Weights of a small image inpainting model: 40-pixel images, trained on capsule endoscopy frames (Kvasir-Capsule).
Rows from block 5, named by matrix and row number. Each number is 500 + 40 x the weight over its row's rms, rounded and kept within 0 to 999. All counts start at 0. Numbers have three digits each.
# convs1: 3x3 conv (model.enc.2.1.convs.1.weight, 64x64x3x3), inputs 32-47, a 3x3 kernel for each
convs1.8:569480534509537525473531530593501493454477499433610570495478473514537489484499608533512486507489474478497487531507490491512469556594458512504451571491511536465445483487523476428436597558474504520506542545481435458474475443449536444508536539484500506473518538504410479478494465548517532584489475430483518447516529465516513493544513523552466504460457523481553489493470456466489444479528503528499516539512505526512500536559568516435552
convs1.9:493410347544454552625504593465540504491445491564522482465470510498555453484462478464511489516523554487562570449431450463431472536510461569494512514478493521523473531460508499505436453483479490524510553512505519526509461445539503467565579531443520504483513534503491533517546512486553606510490549552562488584543486549523506487482530501483486548492521495496490501457448578514516513433481477475506513494485473437543614466512495375455483
convs1.10:483475421490560523619626506531520468491483542631573478486472509504592482551558523507492512459469525477417495519457495473541496539515422500479554584485550465487501484447489492490497519525505453505464469496451474472475492528475520451525590567471531539539509486532480515504491537527485501485516457479497481498507480501623516488559504480554495479473469458523467562511468463507446449525515530526478512528556510540496499562465586440500490
convs1.11:527537480505482450539482491510507602474506506516460457547527425547528540546505479514523503573483512534532528480553666475512517475477486456533491554489480511581556485541519504483517489452322545465524506509499579507560490505638497531545549483471545516550507504460525531498505464485533493457596495523511470668494577527505496572436509429467512509470507504500511564484479556480540547497481457468514491436515478556441590477495510407453456
convs1.12:549495521529547578568514540444554449531492503507495570512512511531462443604549459482509483558528499529487471507495493500463631450493546496502484513508559498483472508484525508494548564501543478504535472474494509517513490489416526469523515536618493527540461477492489422466509515500554510525562471437513495507478455587549474521483510538519453505485471459494497660511465604459412478516541526531546446482506466574564452472507569449509558
convs1.13:457516494537595557589567422496505581455480579585526525549537443544421481575537629558525461523532486470528492491472436466470525510588495471468503476511472481484503455459532499493507547555452517472474485524475431536497494469481514510437552556470508523487529539490462431463476474466486514514400473438516534512468484508541499533516505484533503496500520534507525442521512475492449492530544522473481529521559518508526478492552585521547497
convs1.14:494458469518495478592557497502521559453513492593546408454557485532531540536545504494486473527536516467549548511513535448518515506496515531504497558474418477536446518503480508517524506456437495512469504511504533497563479498544539507542609509501504514536523534539600549514470437445513537499562495496545513653506475516528458484553528503482502539426547532488438567504535517534520446452498477475498498456456451518537568505477452360422485
convs1.15:478498461519546504524502472456504551495566538508557569588442506462496459538506492520502504510473522507531539518489519446428530501580585491520567478481536454422442497480454455512407542506402516536544510487552569493471495462484547456485535624507550543506488499529501459508519449449490493459495426558502525550493404426505462522583560503540511484488537483492455491471439492476458548501486458498501449479499487450614637488483524503450513
convs1.16:535608570549502502436477502493503490487502525432546500587472449546543467480517613493489493555497504548440483464520584524517503415453466508535555529436457541415470487464526464449521512480534485480528493467450496490459547481526492503571429547456525519539507479522513503506474501514476514516559494459498524544463498473467419422493493495487508494570466515445511547491475449536518507513519472467482510528469521509500470598456502531481534
convs1.17:588523424518473455539525524511529570456460491448485492479509459479538510539514448500511477491559518489489518503549568485470459474480529477446504505516483525503430481489528536541499489510438507545448529498513510532549489538610471446548480521507521468514568518525555536483512495456513483516506530510433535651441445497556464498481517515455517509476521507520464560476475493531448530483493455469498460461443495496512572439493571496501529
convs1.18:458514590503526553414445453516502509503501502534517534536538446558426471464510548490465469490516494529566675461553565517482532479468459468491477548503490505493536501474544517475511449472669537483546482484501434494550553524481537486520456481489531547543486526526490460483509496493532470545499595564515493522485470467474529527457492534477491472573533531521513590472503519520476520543538518537501483510534585538542547518570491527498467
convs1.19:523519446518552435470582545457520471497515477571524465522500433569479544508535531474536502492626462503536489486449467447485498515535521531482452528535485516498485520533569521456528528520507483543387484498441456471545528520552546511399511506484567544482478512520457541530505536473517512485501509480492575511483478555549476486571503533475474432520471515506473436531485494469475491465464475530544550544488527534576535459615591502478501
convs1.20:578533505471481571444546485540469461472538524399525504488500488521471475589543459522480490510511538528507482524517604485482547392510582447501615494490487584422455543477476478487474588596536480456535481496521458564522540482529486487567444487439471499604472519606559522533473434535466505483590552495477472618454477509544495523532556483557463474569433563494507594489502530459472491490501478492514488465496491503493596584521544488460482
convs1.21:481502432593491437472515477452508510488486496406496592518499518492497579520488488573498556516465492550526427495558459465517471473508483501483510508501569546634473472554537539473488468430484515505514410455434496513425470546455496507502466550632499510448522497453457516582521471427538509418530505521465489513430478478484517506500502479525509497541499446528468531504503524500522515515526541504516485493498493461517526440513508560506523
convs1.22:494484481517485548456485516576521476592511431513561504501511491532463488548455428514570532514542496496577622472528531517485508487503493467455503480521509416468537503486494459427509480445529530536512530511447537517448509499499527499515488485480483464524498492578519581586478482477508454545430534576505556524490477485418464472588529493527487489508474512531511552503501586488539494460550480461465456470508526534509501548464498482551475
convs1.23:571518451515415483545581564483531498477477482440504599497510498499467548513536568467436453521495510496546519495533483499531520500509528504519497557466517577566617519545509510491468471476419444483465457485513507497554532493560459486532463520546606534439511501462539501522520521457516477434530549493507506431500450549455436505530547476512487474608472452483607464530476437463569496500515493491546451497522426535524539514539564492519453
convs1.24:403541543460502566462461527424529453497508477468440507491449632472458527550498525479415494496447504557589522547496469477485523478524457490505551540473462582595451512473510478509485510491612477520530498486512512514529417558463452494516418443499509592524525573516499440520526492496464517488478523464500559517497509508514479493511438512488533444587597562469504536508492425539522444536489552451459484474508513522547455578491443603529492
convs1.25:475627461462525619460462432506598483452512573446471491494449540519462516468480475454458475504565548558558514490539526534485678487455454443465509470500561528475466489452538515484469520640529474496497469528487449483501491560455441502546469470519511527452499490503511489495473523464451532437479553512534482478432484545540501514442447534557436471601615499485481590533484433494489447484469542563528510494519515535451479539495518452494532
convs1.26:469452434540424493494601554378518513497490507533455374490457510521472492557528491503509550490503536482553586477501661511512493514489505517452570479457432534472512521513429521487466478511472532502508562550512441497544422576540560482473531524477538519512526504543486556507547431454573539549535515509508549592469487482550448483538519516515547526454517509517495532527523498498503502509482508478491512483504487499548604507499546482494509
convs1.27:494510523527517491556564455460490500471449583541485531441452624427451529529562618513525490530558534466534474532469487576492563565514570441473447420529423495488505480441516468475484536511497528551522476497554469515558504533462542395430503519534456505480494551519463468458460474497501565510457484444489502525501489500522420440569560513494541507465536531526450512520484542506440444525544541520487496494523493536536516516462610457477573
convs1.28:498489552504536546424472486513508510505539422499582574373490497467527519468464623580505503495521447531512447482507447534500495524517514471543502452491492465485542562501485508497426451600526527481504483445512486441416510572462526609543522470504444475501488516493522511519476505527478529487510503460494526440473490491502410529528513500573427472509447462509500463514477456519505462481526486482498500534556542512523507604514451611542571
convs1.29:516477573582522576584455499545493544524498498607507536484473509481491514510590525547517488565508519493481582483502481536538548594488467506491535490492489509530654519532470505509459442538514464441501508514484533443467460581480500450482604482529458476496501507512423515463501451480491519451436466470518514463430540508422529510526582476460547484446450529480549490513506509447491512520488483499498550511502581494581527520555496513467507
convs1.30:470542708469503520402498406489513516498448570468517520539494507558568482437478476487461483491574482596584567460529515420509568471511549511497465470504501511523477474486442445494478493513507438488478458518530479553613564504462437519547454529574505540544523474523478486421508505487461560502489524522557482462458473514503496516450477549521483485562559472465477536480470493495515502505500488511502487482487502452490442521554483540508476
convs1.31:494455471517478425482493510521480617481517561486519616547512477506441438433490450509510479497569499468503530500487493509493479491516505506465502444497481506489506507478478507485475517594576516513530482527480458529473476506579497538576480482535477465479453475444443460434486484457482504498491492531505485535509458477434492481494486510469578499502498486486469509479520559511476500537486467560568538497582673508508566507492533563486536
convs1.32:477538455455613508448466478506586494509523499490459491546499510529497578542521477537537505528550519544561547534513535486558578477501507461483528497468528633621380487475499491541502520488512457493461531512510460553581473518473510504455419514563474471513501506525488466459521498491491489517506512560520490484438478502473551499455504494511473505626489499526555594469469528547543438500534471518503491512492463476508518489477544539583470
convs1.33:587550593485584564496520536532535500552498481542510472472479467466528544457472593570547517526533531479523454479468500550477449533548444490494420492515435470506489484472464447425561519532470486477463500492489459459437518545509573403566573556464461513471509557494444453490521494536486453526458435446468480506493466502449503521580551466530463487461527514504477467474519514445480473485513516498533494501590548466550450533484563489518521
convs1.34:544514483509450527451527528531490556463519508513603470541478463479447568486443551531496512587500497494531484492493421476490461528589495489513454480464511448559506528498514536489495531494436501474440494482435457460459517488412506521564475563513513482438465505530482455444468455463534480506495459474459505447470479475506515519515562526482493464510589523537521471467507443542496518492539526536518480507526486537528501453562542504548475
convs1.35:548582657440479529453467521557524513516480443457528564561540521589515418471423418491503494462522504490563560536522463521498550551493556479504499463529520532584538481477437514468496489488525471498462501489535462494556537542477538488515558484583519530520470536539432437538429476522490497507500530551504495484461488499424436497463493509502491498568500507493497497462508549509487481518509479517516482559522573520512435459550492491525495
convs1.36:631531554519556556432458571559529546517573529461531581462491529543522513506407465503455483487512476547559506519509453500521503462465551480488481513456564556568484529511511496455489493472404492531485514535505495536552552493502522521499472450547551501445533560488450478513519495491525521469483482472526492435505531501375469488516494431523472533542495498499587437443440473521519460470527570566486518581563499504462384526533443585543538
convs1.37:468468433519552468608528394479470497506542495545511445509492472497554492509551600481554525466570494472565546499520499490539449538543467546525494500528410468478530511476498524496514486489492460536525494530492442513502447450549527507492609513471532502488563505548502541528560545414559539535526494498572516486503474451561516499536581524429544531461482509493538497506492498469464491475482445492497462516460477527512572432506591442447481
convs1.38:437515557515569468556522473471560452492505477511595556423543555451528535509508558574574547547507562491476421486475400559541456547489495561509554516501484544480558489495472462478493459514489543548479495483447440447479496522436585511485509508482483477502495520556473494459528505525525500527485498450520527507502480463504492486567529476516432487455460474529500426502545501480479512470496512532453518543569551514510516595511504585468482
convs1.39:458540554542544577398478531482519448550485479435483532473476511472561498555525411477531500497486587517565684511498474542467493535502575496469480504503513460549511521537438522478491480494411485441481461503473491481534459541410551472464413487600504486487505535506466443529497489524522476518510498547515551479508468480478505530486536551468482469518549485461496522536486504503406488506466475474490498511483563504527410429513491490536550
convs1.40:486513638467501550415499487459475485489491487450515570582511468590562482495492423455491522430523521520547591569508506535482513471487524492461462471489447498505559513541489541415478468483573525448465459483541461508558500501535455527454504583574488526535483476537457497489436496525500565534474545618452483439496477441427471537481462502515512484525551488528496553494495540521462544459503526526495499552574537500511433539554486592476522
convs1.41:523511525498564532476525511550503511464485493546626570458446481559487496484558617499511495529525522531512470492487438486528497506529531563471477513536554454492513482559469475530504441483532487502528507499588464445429531417460496469528508556454478491498527508468519482478480479544516517539510471491533492483481513467426538511541523433535508452480473427470481450488499464498508512496511542513493565553503561488512466516458517573564550
convs1.42:490559456464568490487518499544487484506555501559504460566506501522535467458510493493511481485491450465407443509541572496501550480498535513527568542577570478416534486590496533501461476465460480510536454488510504504499512422500488543525492425466535510508528459534542546608528529478544505481560479507490470451493494530486441548499477530501512535465462499474522482503488456544509502529494506521541539543560523482505462466473467517460451
convs1.43:605503499494553483436470496579532479479547537547514437515496469511430395496470426454474466473477532576587584517471528470493513495535488493520528487475458478527476429459528429447528578677686453504496476515484479481460572534522526507511479538526531476482510515512495528497477533484471496521536493509471498481537487500490553561487519495489511471550544552487553592470480552454479515468467477488506555486492552491537445522503462519500437
convs1.44:480474533506464437521488467487467529540500533588485392513472522436456508477490518525558521505496465445471600519478450462517458448559468444528490526495481417475472558523548584550521550451465470487479470566502547548594444492469533494430558502425546549550530522534481540566455497457557498475571490544477512462463462491476537510511597549519538491446432523509531408455513462496537461496492505514529512448469508546562444493551542524510526
convs1.45:464402444499525569485523487552557537489518553448441469490568487488518474466510437540502502534475519498540616480476494497523539474505509530536543481455511487471531446499513503447503559520556511544510524546508456490494499569454537509503436509515471424409520497491548525483491490524436484525554549578460506499521515549484506509533596531518482467506586514482518494484517486520488460468503541514463478463491482541575496543541505512499462
convs1.46:502549691475474575502512492525565562462547575476479549539486457488460449486489444484486503509537537510542624547484566491496556478530499515505498511449495502549573456463448453456496461470439425461467499482506510465539544514479487450489560482513484514551438477487439471428445436520451490605456486597494468430487488453455467470427518475487467533546528479446485509476457513493503497532483466499467546502509615471578436522541472507538481
convs1.47:505535456536519477594529476493542482513492530548485465495549444425511486452482527523496502488496516436528529477531432557469413544523446569531526472509453434552479501452464498514498549548631496466489501475462507493410582479492528480518536443372474474505519520511503564564458446509428493568464519604505497487470542480465453493523446450529534486482570534488531483549538486492501536466489504448511533471515600512478460574516436505548438
convs1.48:534590588431532462438470583610468467456456521439476546449604478683499439523497475480520467486548526533521490514466535487511561488483531485446515505490527583575506467504563450479515516513518483454528487484600488471530672471458495526496402513644538487547474498554500489524548514519539546501474527455498497501497442518471506495481546505454551510523504418526508562500460540501459498509526514525495485521501541533476412542554525545508550
convs1.49:538572639464480556422444495539494517480526542529528562500558465531459461480464555473494461493498487491563598517523489486519493499469463525498440503516495495501544521482481472464479467505531517461469413506492466447558584473520502494554509502530486539523462479486448499475464434593498516550444477546520447450425488506499466460472493482554503459565533496502487433486440509451483499489509430489486528494510548465509461523580474497488482
convs1.50:482429498488512532429499537494521491517486478511462386485516522520535514580505476493493527442538513485590549505512542546484504452445510510527460484552528427511485478531472487492495484470481599535493594526489461463559439438505556483516420434478477483477457491550510552508516541467460541499496510585550504505509478468499457556545559502459503552439502531544530509550525549548497537466507517462494476475513459472522502458445509556558529
convs1.51:489533533485486523503477465499545473505491467524477469509472426450491489453498503486479488486433529537526538503550567474492517454504513486489433507437513529527463474448475468481505533635835438509530477454499505492491478490457459519501447533509522551478506545519490493494514501561473527512520542470507483512508513539464449496450492512511436526556505595492572620487492571467517538504491466486495489485516533458549523533447528487510473
convs1.52:509514552453554526477537517549557498409486471530529515477447434466490509505530620509562517591554557502503433524468450501576453495527457522502437507490471440494573500490515471502536476550528548526458541527503449470434521497517485534481466529491485484508505548545444488444507512486513475536467486390494523409529522451462492531494532478521533519461512487482525469484506471481519521498520517497563521506514476510513424522485528572473532