python train.py --train_examples=42238 --crop_scale_min=0.7 --translate=0.12 --norm="batchnorm" --block="bottleneck" --ema_decay=0.99 --steps=7000 --epochs=42.4 --lr_schedule="constant"
Rows from block 9, named by matrix and row number. Each number is 500 + 25 x the weight over the matrix's rms, rounded and kept within 0 to 999. All counts start at 0. Numbers have three digits each.
# convs1: 3x3 conv (model.decb.0.1.convs.1.weight, 64x64x3x3), inputs 26-38, a 3x3 kernel for each
convs1.0:510589563460494504488491490511530479475482502503533520517508497492552567497519545472486463500494503495481496522593516454503518555498495473480495506508498503505529493495450563553491522464516557565486584509521485476510518479524500468489502483499487508489477482492505463508480495503471475511505498508499502463461478464509521518471488562495493476498489489
convs1.1:515519528521478517506518490471533525473516493478542520485564541473505522493508510483409499512485554516459521468533504514495498482508476509524487488470467503453507531542487498501479460528505463452509493465533489485510468564488486499493489527481506498503498531537499483526483508498453491473473530485491492513465457473477504500496518484488496470517506479
convs1.2:476508498521496477489487514475474485544538528518466493486496498519497487504503495527548528489474437481529485507500525471468503458466505484485496499482501548554521479456492490479474515516517486512516480486441483497525513468512553487546515458528531527542527530498516488466483466469519513539498450457488489461509497489489477486513477480530554548476447467
convs1.3:470486469474503521532467468498480515506471501536471573503505495491496517539518520491511523462480527520546464467496459510516569498459433485483494489499475482538434506520500503478474503512450497527532501520560461508446500498471508489487524477505518494479509531492494448484492455484520463457526469498487500527492452488508488556495499497532527458557473506
convs1.4:500483465529490459523499472551510518529491548506480458503472478529531503502485501535518483439499456501526503494502497552468489511523496494479503502521505499523510543498435505457528461504501502483462483453488539504500509470514533514547490491510485494493510518502521506513472476497524485489482468478502501483492485516465475460504494514504509508483514524
convs1.5:447485480518465442505484487461487502507537527475533552505487484510498498484497512519515488508470462481496506497546524462454433516450488513473480507485476489464464489522513486499503498506518459524480498503484505450474473480484509511522479486473438476491474518512506554517496492507497478530530525502469491478503507514496491506519459558503485568571499510
convs1.6:442529527521504484512472480518523514507470481539512521503547508498501487539495473482451493518466497519499467506571509518540520531504501521485491521507510492523462499513480525565491467493470543514454510520541522498508451500475451531494450494480482532500534517484538489451446496484471501484472460484496524497500480457528513499468539449489484489445471508
convs1.7:534485493510493496493485476553516528523486492491515550532470511516503504510485517532533486423483544498489497536537509462499488489465544473450505517505485498493485511497523492509481480502511588479525503509516507469456507481506529479470466511542509473480518502484551508479462485490507511502522511466489469487491482481485490474460476506495520520526524506
convs1.8:551504542464505485507511511508513460489560533473513513541532502514505517475476518414514516500480474530489468510472515466461486513472458544494494489454494516519505537471481506448529482453504489483532508463505476504492532513459530523491460452498527520506505511536502502532479507501503492484506459433503487449457537487477535510503520510499513525523517488
convs1.9:510524559502490545516463493444431437462481480523505500524535479495520504527518508492528529499499448487473474515491525538543538456455470520490497503451491480465438489485504519466475501489541495506449522524500507520475481510512472464544527466508491523484503524522503551501524498452508480516495484461495504457505515506511471474532488518496482579517542513
convs1.10:480498511550518450473478514513491535496483470467512520510516523486505514498502519502498489478474502510454494486485491467491459493538587505486491509497450498470504504481482543514497526463577451520501499475460439551522504514529470484494453467506477499491509514502544529520487502498479489448517523472475484480496491453467500483523484484485473486533486484
convs1.11:479486502514505524556545469497533501489528536483505505455483504501506544466486497482484445500499503460501510463543492510551493557544450478515524481511524509547514499548513493521534516492471527483494492472513520477483474503595489507536508491498499506491497503493485486478486488534510531495514501487493506471499516493490502521505501598552495485522474467
convs1.12:564548510508496497517514469535526508512477505538484466544565534534525516515524505487516531451515563450476528539477506489478494468470510519506485514504484469518552481479552541516508485527531471493503540505525490492546479464493515483425524511453495489463525526492510513480508484507517468507507485501500513516482450501518513488505473471487477499459476497
convs1.13:460486477487497511475500513483501493487501489499477505482477469506502473508521496487491398514584518456478471520505488519477504496467469475477515505507500481481476466502544506478508528529531500476488489479473494485475456474464499499500516525496563598584531561595517515543450471516484465477504474479498488506485487448520476464494512499502495503491505474
convs1.14:470516507492523534497520490487474492483517504460446470510499506492496493491477474462466501453466479501472504463571531495509546467557537473489510494507480513504507465532464514500473490512560492498492523513527506549505453462477475513531486484508476503480481475489503477476475499505497560535527536525507517511492535519499501541505560526494563532536553482
convs1.15:472492488473526498473509461469558560473512539497495461491512539489494497489486517554532479530483436546520509509505464475513464549547490506523518533512489516500471473500494445497505508527492507491499557490489524521499510489556490530593488518508511508484522531499519528498468505494457467466436460451469541500477495492471489430482484490471470468438487470
convs1.16:507445516467469504492463545500484466476501491451483522488508486507512479501486482481493462479475488441459526468429585483481546504502527505504511513520493500489496478471573471492531469481443463503567463560521502516484487482478538492475512468497498512483482512497492519499480502495512457479469519490472470484472487512472535518495527463522460509502506510
convs1.17:513487461494517542490472541499509502483463464486485488492541506522508506511511488464408445487491518495480525511470525485496533552502532549564563545505551492470501491472541496469515568481455468513511491520515494462516540508549480469520503510538497513490522489505501496505475482478447462485500520485478495510488482473500489480470521460461484490509509476
convs1.18:558508478489505479450521474537473494467509517493447555519483474519507482488467474456553517442506438506483399475517481505517489486512496531496497523515499468498500471488501527519497525526480504515498531487451523509456542465489505481464492492506502536531467497498484498500527516524510489517502477487484487487485507511493481497518513523498469464504478464
convs1.19:483458501484499471480539474457453526459494545483509585478468500494485515475504531530524508500431447548454472516466508498481512501555547487469495497483506527474469482483467486488490461500546477497490502485490490514488469460499471493524457502516538497485505519468512482444466467489425500473504515476450448515457503507502510546459476470492520502465513458
convs1.20:474455516511523471462532488509514518500532506476501490507481480511522531500524532513505550448481542498467549463521505502504514487480477500494445515512466499515510467506495478539484459498486531512494544480497506493527526492489551534463474479464485489505480511518482496512443474512486498498516487472500511505486492498502514450488454484468484454471495488
convs1.21:486488507475521507480521506472480487485514480475516500498498500510505500492497507532491516470495483444475504491481515478492545520506510478533538485490455435449477462510532507476522500460476515525504477504509509489509478520513493520496464488482525475413524523470551528518508475478483476479551476492497477490483498491492501517524519483476486481510482499
convs1.22:516531535540511523464507479523510532546531528495531511509492490503501521527538495506523497488511488495471514536453497465474520510487544491476470528482473522480473494427449505475514489471533500549478450533511459529526535512539546509534482529529470452449496468441485482495490488485508488470520502493485502543530534517527513520539487510487488485483495491
convs1.23:497462503498478488501496463480463475488512522491491465478499497509536519517524490512498442517462463511465518494454537533496467483481461452518532492509518480463483473516546495501490502525521493457507509458452463484516476481518461534529478512481525520505534516509545490470509504536468539485511553466495449484489520507512506475483513541444530472533540461
convs1.24:509462519542458479441470481568517466442476490487507491539501506492510521486494507486503479509473483507469457478462536525501470510470462501529508532492500554488486521480461508500490558503457468491520503488484443481467521459441511473468446479472462492530455503541436537505503492462462487487461558495525506516457502530507527483487517525461489488455539463
convs1.25:506539500481496494494460496497513498476461495526477531482497535483506508500499465485487479533520494551514473475516479505479469476512498510509520519500530494487481511488518535515534501520532556468506531473484533539477504544564480523512518510499468484484473501526500504506490517558492471489485484539480486515492449490533470523499516560463456516483486483
convs1.26:506470514460489508531525469521517491472512491502504480509502515494504512498488484512510412475525516465504543490469483476466546490496575512498501500477486465472452483520539521501485514490517466463480453483488512514517484499518499525455549491463460490510468507496490514486483489526494505451518502457528496458486495491476519511481523507507490439529507464
convs1.27:491482488483467498483478484472481493461476482497552514478488486484477500513518466504514556510482494504496499521528527490486527499487532481500468502489492472457467497542510494521471522513484501497576514476526504490493499509531481461533581516526488490492511531493534507513510473478481490502533508504493451461462490456446496497495471469508481500577547533
convs1.28:535473481497501493513482493533483516477524498482499506526510505518510493503482497483501490440520499466547512547484508523504507519471542490496485489471476515543566457497549530483466540478454494531514522511497457448535464464490503482489528488482504505479482520493458470470482496507469493480465475496504507508485517476513513502501473510493502503474478453
convs1.29:553481471516464488499462541452515456485504476511461462443531494487488511520504504524475508506495476531549501495462453583465453486486553458467485490508510513556478470476487520499506479485499461548480492476457467541517454512460501479466501478492487492500480497431540513510452503493496517523535485533470522492479515522526498495468478549509517533516444526
convs1.30:456494523461497489544532493503502517522506510520478505470502523495498495493529516490511494519517479472488511520499483460530496487517475475489500476496520499511529516479480483543520538517510500490493464453481494505506446487480456505545536533467497505496520518507495466452514480505475467528604496493538473491476471451494505498453478482468473535594500463
convs1.31:493484460498458487523462510506533494506509534507509518518546485496497499496502525453449524520476496532512487515481496510480459486456474510507494441459492472477454519473495507528523482513498476490509491468483486458491457490478450501522488502466477468539541511535551509464509480488484479515457468460502512490537496516519484498449476502449491493474486405
convs1.32:532498487516490454521500507473502530480473471531496561535509511511489491514476475495520536499478505529481464477466521508478485521464569528507466535528494491474465520480474487466460477464601521504492554495492481505508521509512482462522499484516522494513472486507495530502499446468488481496481523488513495487504471483510513555533486462498488506448488425
convs1.33:475463493499496492474503467508488455490493467496509506518517489485513485483484512521466450501471462546523493465440515513512556457493456530503542526478514515472483507496513506516493530487446458547455500478505431539517489524533491514503506489522513531471507518484484480494524514494510460491454494467510473450494460463478518497544553500493473500487495467
convs1.34:486462460525493507514512491514455478484469524516475481494493477502495501503478514503474426533466461540467482501468476469470508586516484476491546474508494537518496505504539485511514533521478487526438496480460513461475481437501469472503474511505501495516509509498476489521501469561502446479468465493509483503490489505514485506482461623503498443453473500
convs1.35:517579571469513498523497513512509449440484427474516477510540500494523496515525504456473486519503502445479491541586524484525515504477542495517472501536510493507527505528462483510458475514509543447453493474504490478509508471484485495456496512483493476515507519525475482527494549474472504497504515483506519477462494472524537493515544488512478503514510504
convs1.36:530488510453459520489488543538511460500512500501478476527497475506500494511505501464457520500517475487493516528499574450486609497475532536519519524537476513521514465483531490444493484486471455520490490520514481502575540529455497479504500475513498501486504497474519527517443493514491486480456496455465498519458509496465480459438500509502523480483477473
convs1.37:489473450504462473513489466456446491476461479489486449488462480453481474498526487527501489501511527448501546526464486533483468563517489476517543483505472462443411502508521482486502484523564460449476497496538450468492496488530494490451520520482505500484536516511541526518508517516492460489522526495472460497461499480457513497472484490517476482537514501
convs1.38:461482507445463487511528486492512497475492468476507490517526501494510502504490503524502486481460487432487516523478494470493542491583486497503526504504531483482504486459472528520532454491482491544520495538525548491495519521522504477504513476462520565545475487466511484474483492460497473485502506504496489479498471473484495490469523487511468462524483523
convs1.39:464546516506502499528505538468543475482484479497493583447547527480488510498513542489418489522480521500483507511548525535499500515492479547552534504473502485481466569524521463431487495472479456543476464521513478512504453501494470497517449498503480536508500501511510486506490531500466479480490506466464516486476468472517527522454509494498521487488539484
convs1.40:485512545490482510516508484491478459460470493472480473512508495503491497494517523473506482487507456510486489467492481477474478490529457491505476506473484556470482464499532478496511523514506517468514492489504518513461484482476488477472463477468512506503529494500513488510490496518514479465490468509500509488482482489488521513492536522518484517454520521
convs1.41:485489482459491482454528492534482510504497514495488528509506476507525512501507492485483512482500466514506518464523489542464491438527505513505487471492563504468538468476453488490496457482454468556456507499544499510498464457465483488469443469481476492453517523488545501468550486500505482480521479515555495551508499478524510521516499529490499484518493494
convs1.42:527509499524473483548501503495472478514461478498481503477480513494480517509492507452496492458506517505523493537482504509479512519504522488500513508535497520513467512473540488474527523478511486501506509494533476470466487511512499450480504487477472475496496513494479492493519517517509462477507454501533499463499486493499468522510510539523459506515470538
convs1.43:464465505520497479505508467494500476491502494476493499491533498489522513487521525499509520499495499481478476500495568477498480581470483520481461493489483490513497506490498515487512555515497496531536493461452476480484519501504503505525569481456504516471491478500458517481526475446470518529511523505516503503480504525456520506503449449499502555523514465
convs1.44:491498454478474521502572467502505521501492504500510489501523552516529506510497504457499506463490477468485524482546478507472546474523473497502500494498514488478505466499505496505531472502523519505513433437488459497512486530481487516492493503470498486501516516496485503490474505489516485496488489505467496486482474517464524479493464530492463456513502507
convs1.45:454464506512514494536562472485524498495512497494514466505520494527524500508539501459474477482454509494480497459443523458463570516540474491490545507504481488502484520487493500507534474537521431506465470485473543464463518486450500506490496499465497511503547501499497444458490502473483498484490491491481497497471511498499530458487531453527499454490481464
convs1.46:483502515509472492492459534473473504490454509512505500443490502485514526486510510556548535482514463456470449494534509514466468463464471488471528504496456522494452470512568514487453468510493482489428522474498533504474490471505528463466531523544506486481505492480552541513501494518473458478486524522458520533486477491505470484519556496501465463473554548
convs1.47:484486510522524485531489505526515479525507445485487481480533517495517495496497504475409482468467540474545531480485491492510479524498490500521508453497459490508496550534479508500490540504492479481512465507532506490505493512458538507448496476488539490493535474479504490472522572506523503530552502543491500498485472451467457446456543495527500530536522520
convs1.48:509523476498519512480498510487496512502500488508514492468513474478605533475572531465491470495523469491520482492508483513493503496526487495513508499487477480490505490495509505488500497488501478485493465493517494500506494479502490496520505530510505498489468462461492468478493499554496491485502469503502511495490485476484504488478493491509479497503481514
convs1.49:495500481454494457495499476508492546508518536536532508509516519502509485522501473506528516505480450496508508516467459517524490501475486467496473470519521478511556537526483519525509479479505504464500465491554461478548483509481477508481482509491519526541514529495529541492443469473484463490475484479466470523473477508503503478458440462472469492501483505
convs1.50:476492491510486507510504571487528500484512526490483515487502518492497491497493482495509440514492482519473455489478498487502509532477539513511538508482474517546457536525573525485510549466486484458472558484452498480507474502513426475499467472502486477506484504531469499489509512524461482498437504501492525489514477489499468500498518526434521551441520509
convs1.51:550508464547488476460487509469514486477510477488517529493477506477518520484505523480547535470489468522466496574576435522518512483481467506505502485501499503496497455478437487490482533509426488430545485472507550494485503505515489523525506461470481470498488518506499507530452481501465515479496528501490502497505484483486509545498481471441504485510453496
convs1.52:510500509532487463511509515502486477507488485500474467493531521522529546519500515495478500468480509493494526483505515503484469505489509494463494483481464504487502500467460475484478480499492457504531493521510453466505487459529493465513501499494498525485503520493481499472507499480494435470506460489524497517523472483529473504451479468488470473506505478
convs1.53:512514451529484527497471539541517524501473478524491446518511507508504486514502483472471541472467540534495530488500498541500498511493577458494453474486474530523531502484473492488493502512480498473500503479493466469504529505463531513440503498480514488527515525507501485483485488458539514485540467470532522500497470450511470457487517471529528448504472492
convs1.54:455511461458482485529508526500505532522497471495506459488491500515489509498461488526530515499475504495511555512519469481498458531522527510499473477505543465527517534483485485503500463474500602477496552515511530505524518463504550495505534495494545479467583508486536510504467474504522504522484457513494499522491495487496478470500463470524484554472442524
convs1.55:524499516540497479518476486503518528470477476454445496474509490520538536504479514518488417448449509496467499536508514508465484511437482487498553510522510522533535546494539516546521454468502472501514487485524486454467484480509529484503523460524505514507539527497471488477475435472521485485483475524499504500492512500511482493479472498559526521535495525
convs1.56:522494447482477461514525525478456501447487502452514495489477518495494497508493499477528508516475506497454463477490500548555464505530532473499465544494493532516535482566515485500460476476501556417506486477489555511477553500508534509494479482512516496518463522520485496465535543492510506478468480475486463472448471486471486482504541516516486444487475463
convs1.57:554480474493484467510509512487488462487496487493467506478491474528487473505489484558495511503471448511494437586525508540490428530491492471504469491486505508548524466470552437458473504562474511505508540468481585496482515473507460491517480512463474469495470478517478504525508492485481502526471500478511481477488473473468493503483481514489491510502502465
convs1.58:553509478447504500453521527525451540485439499501502490548491514486489480456480494441533546456495480527526480508454465433480486480556512496484482517522486498491486482508511496503479505454520528507513454503505499494574570454446493501500530516501516481444510489452545505535510471485491461511486475493519498510480477532425479502503495464489494535484505498
convs1.59:535506491521551469525510477496458457461513476470458482505475504490500490498459473511537552492453479491467492500487509425496499535556476534526473518539529482521495503509482520481495565579458479482478508506477526427432481506457482493496492502519491502504532508487498498498508456452511493531512457472498475472511512493517447502530491464553473467493457465
convs1.60:530478518512485515482492500531521498490461529522506539548532501510526529501528507447447469570507453516526458501460483518494456527509535533507503515513531517515515498558479468529499517500491510464481490489495515512519543520500460492527488487493471470531476476508452462483514534490453486516473465484490514467479470484507472450499530509466494486485484483
convs1.61:502531536448470490469453492485513467491499485461486483500539497520491516469505525527490456515487479511535560515495534536542523530472503473476487458461468474481487472478499518481468530488505507472458532493498544463492504493482482474510459513527530511463488498495498546530502509484489514498427478511517547455496495471435489477500506473479517536479505514
convs1.62:469475486507463464523465542526468488520545478510500529500486474506506488511512513553519515502492482489502505481473554480450538555494566500491457509491466510496487464451500493492568552542542494520516538520526554478494475451506493486510506495508493527517461506522496494527506471451493495485477475472542521483533519450498465489512517493464455486472479464
convs1.63:568497448467471507493493521489482526488501474508502503497491529505504507493489502518508516524524503446460485520520487519487544489497492523517495493457471525483460471508509502505555485503484447440491478479482500493514463519437489500452484464440476503496513501500493522486460488484525500514539496446508472545463481520512524521481408432503472486439477477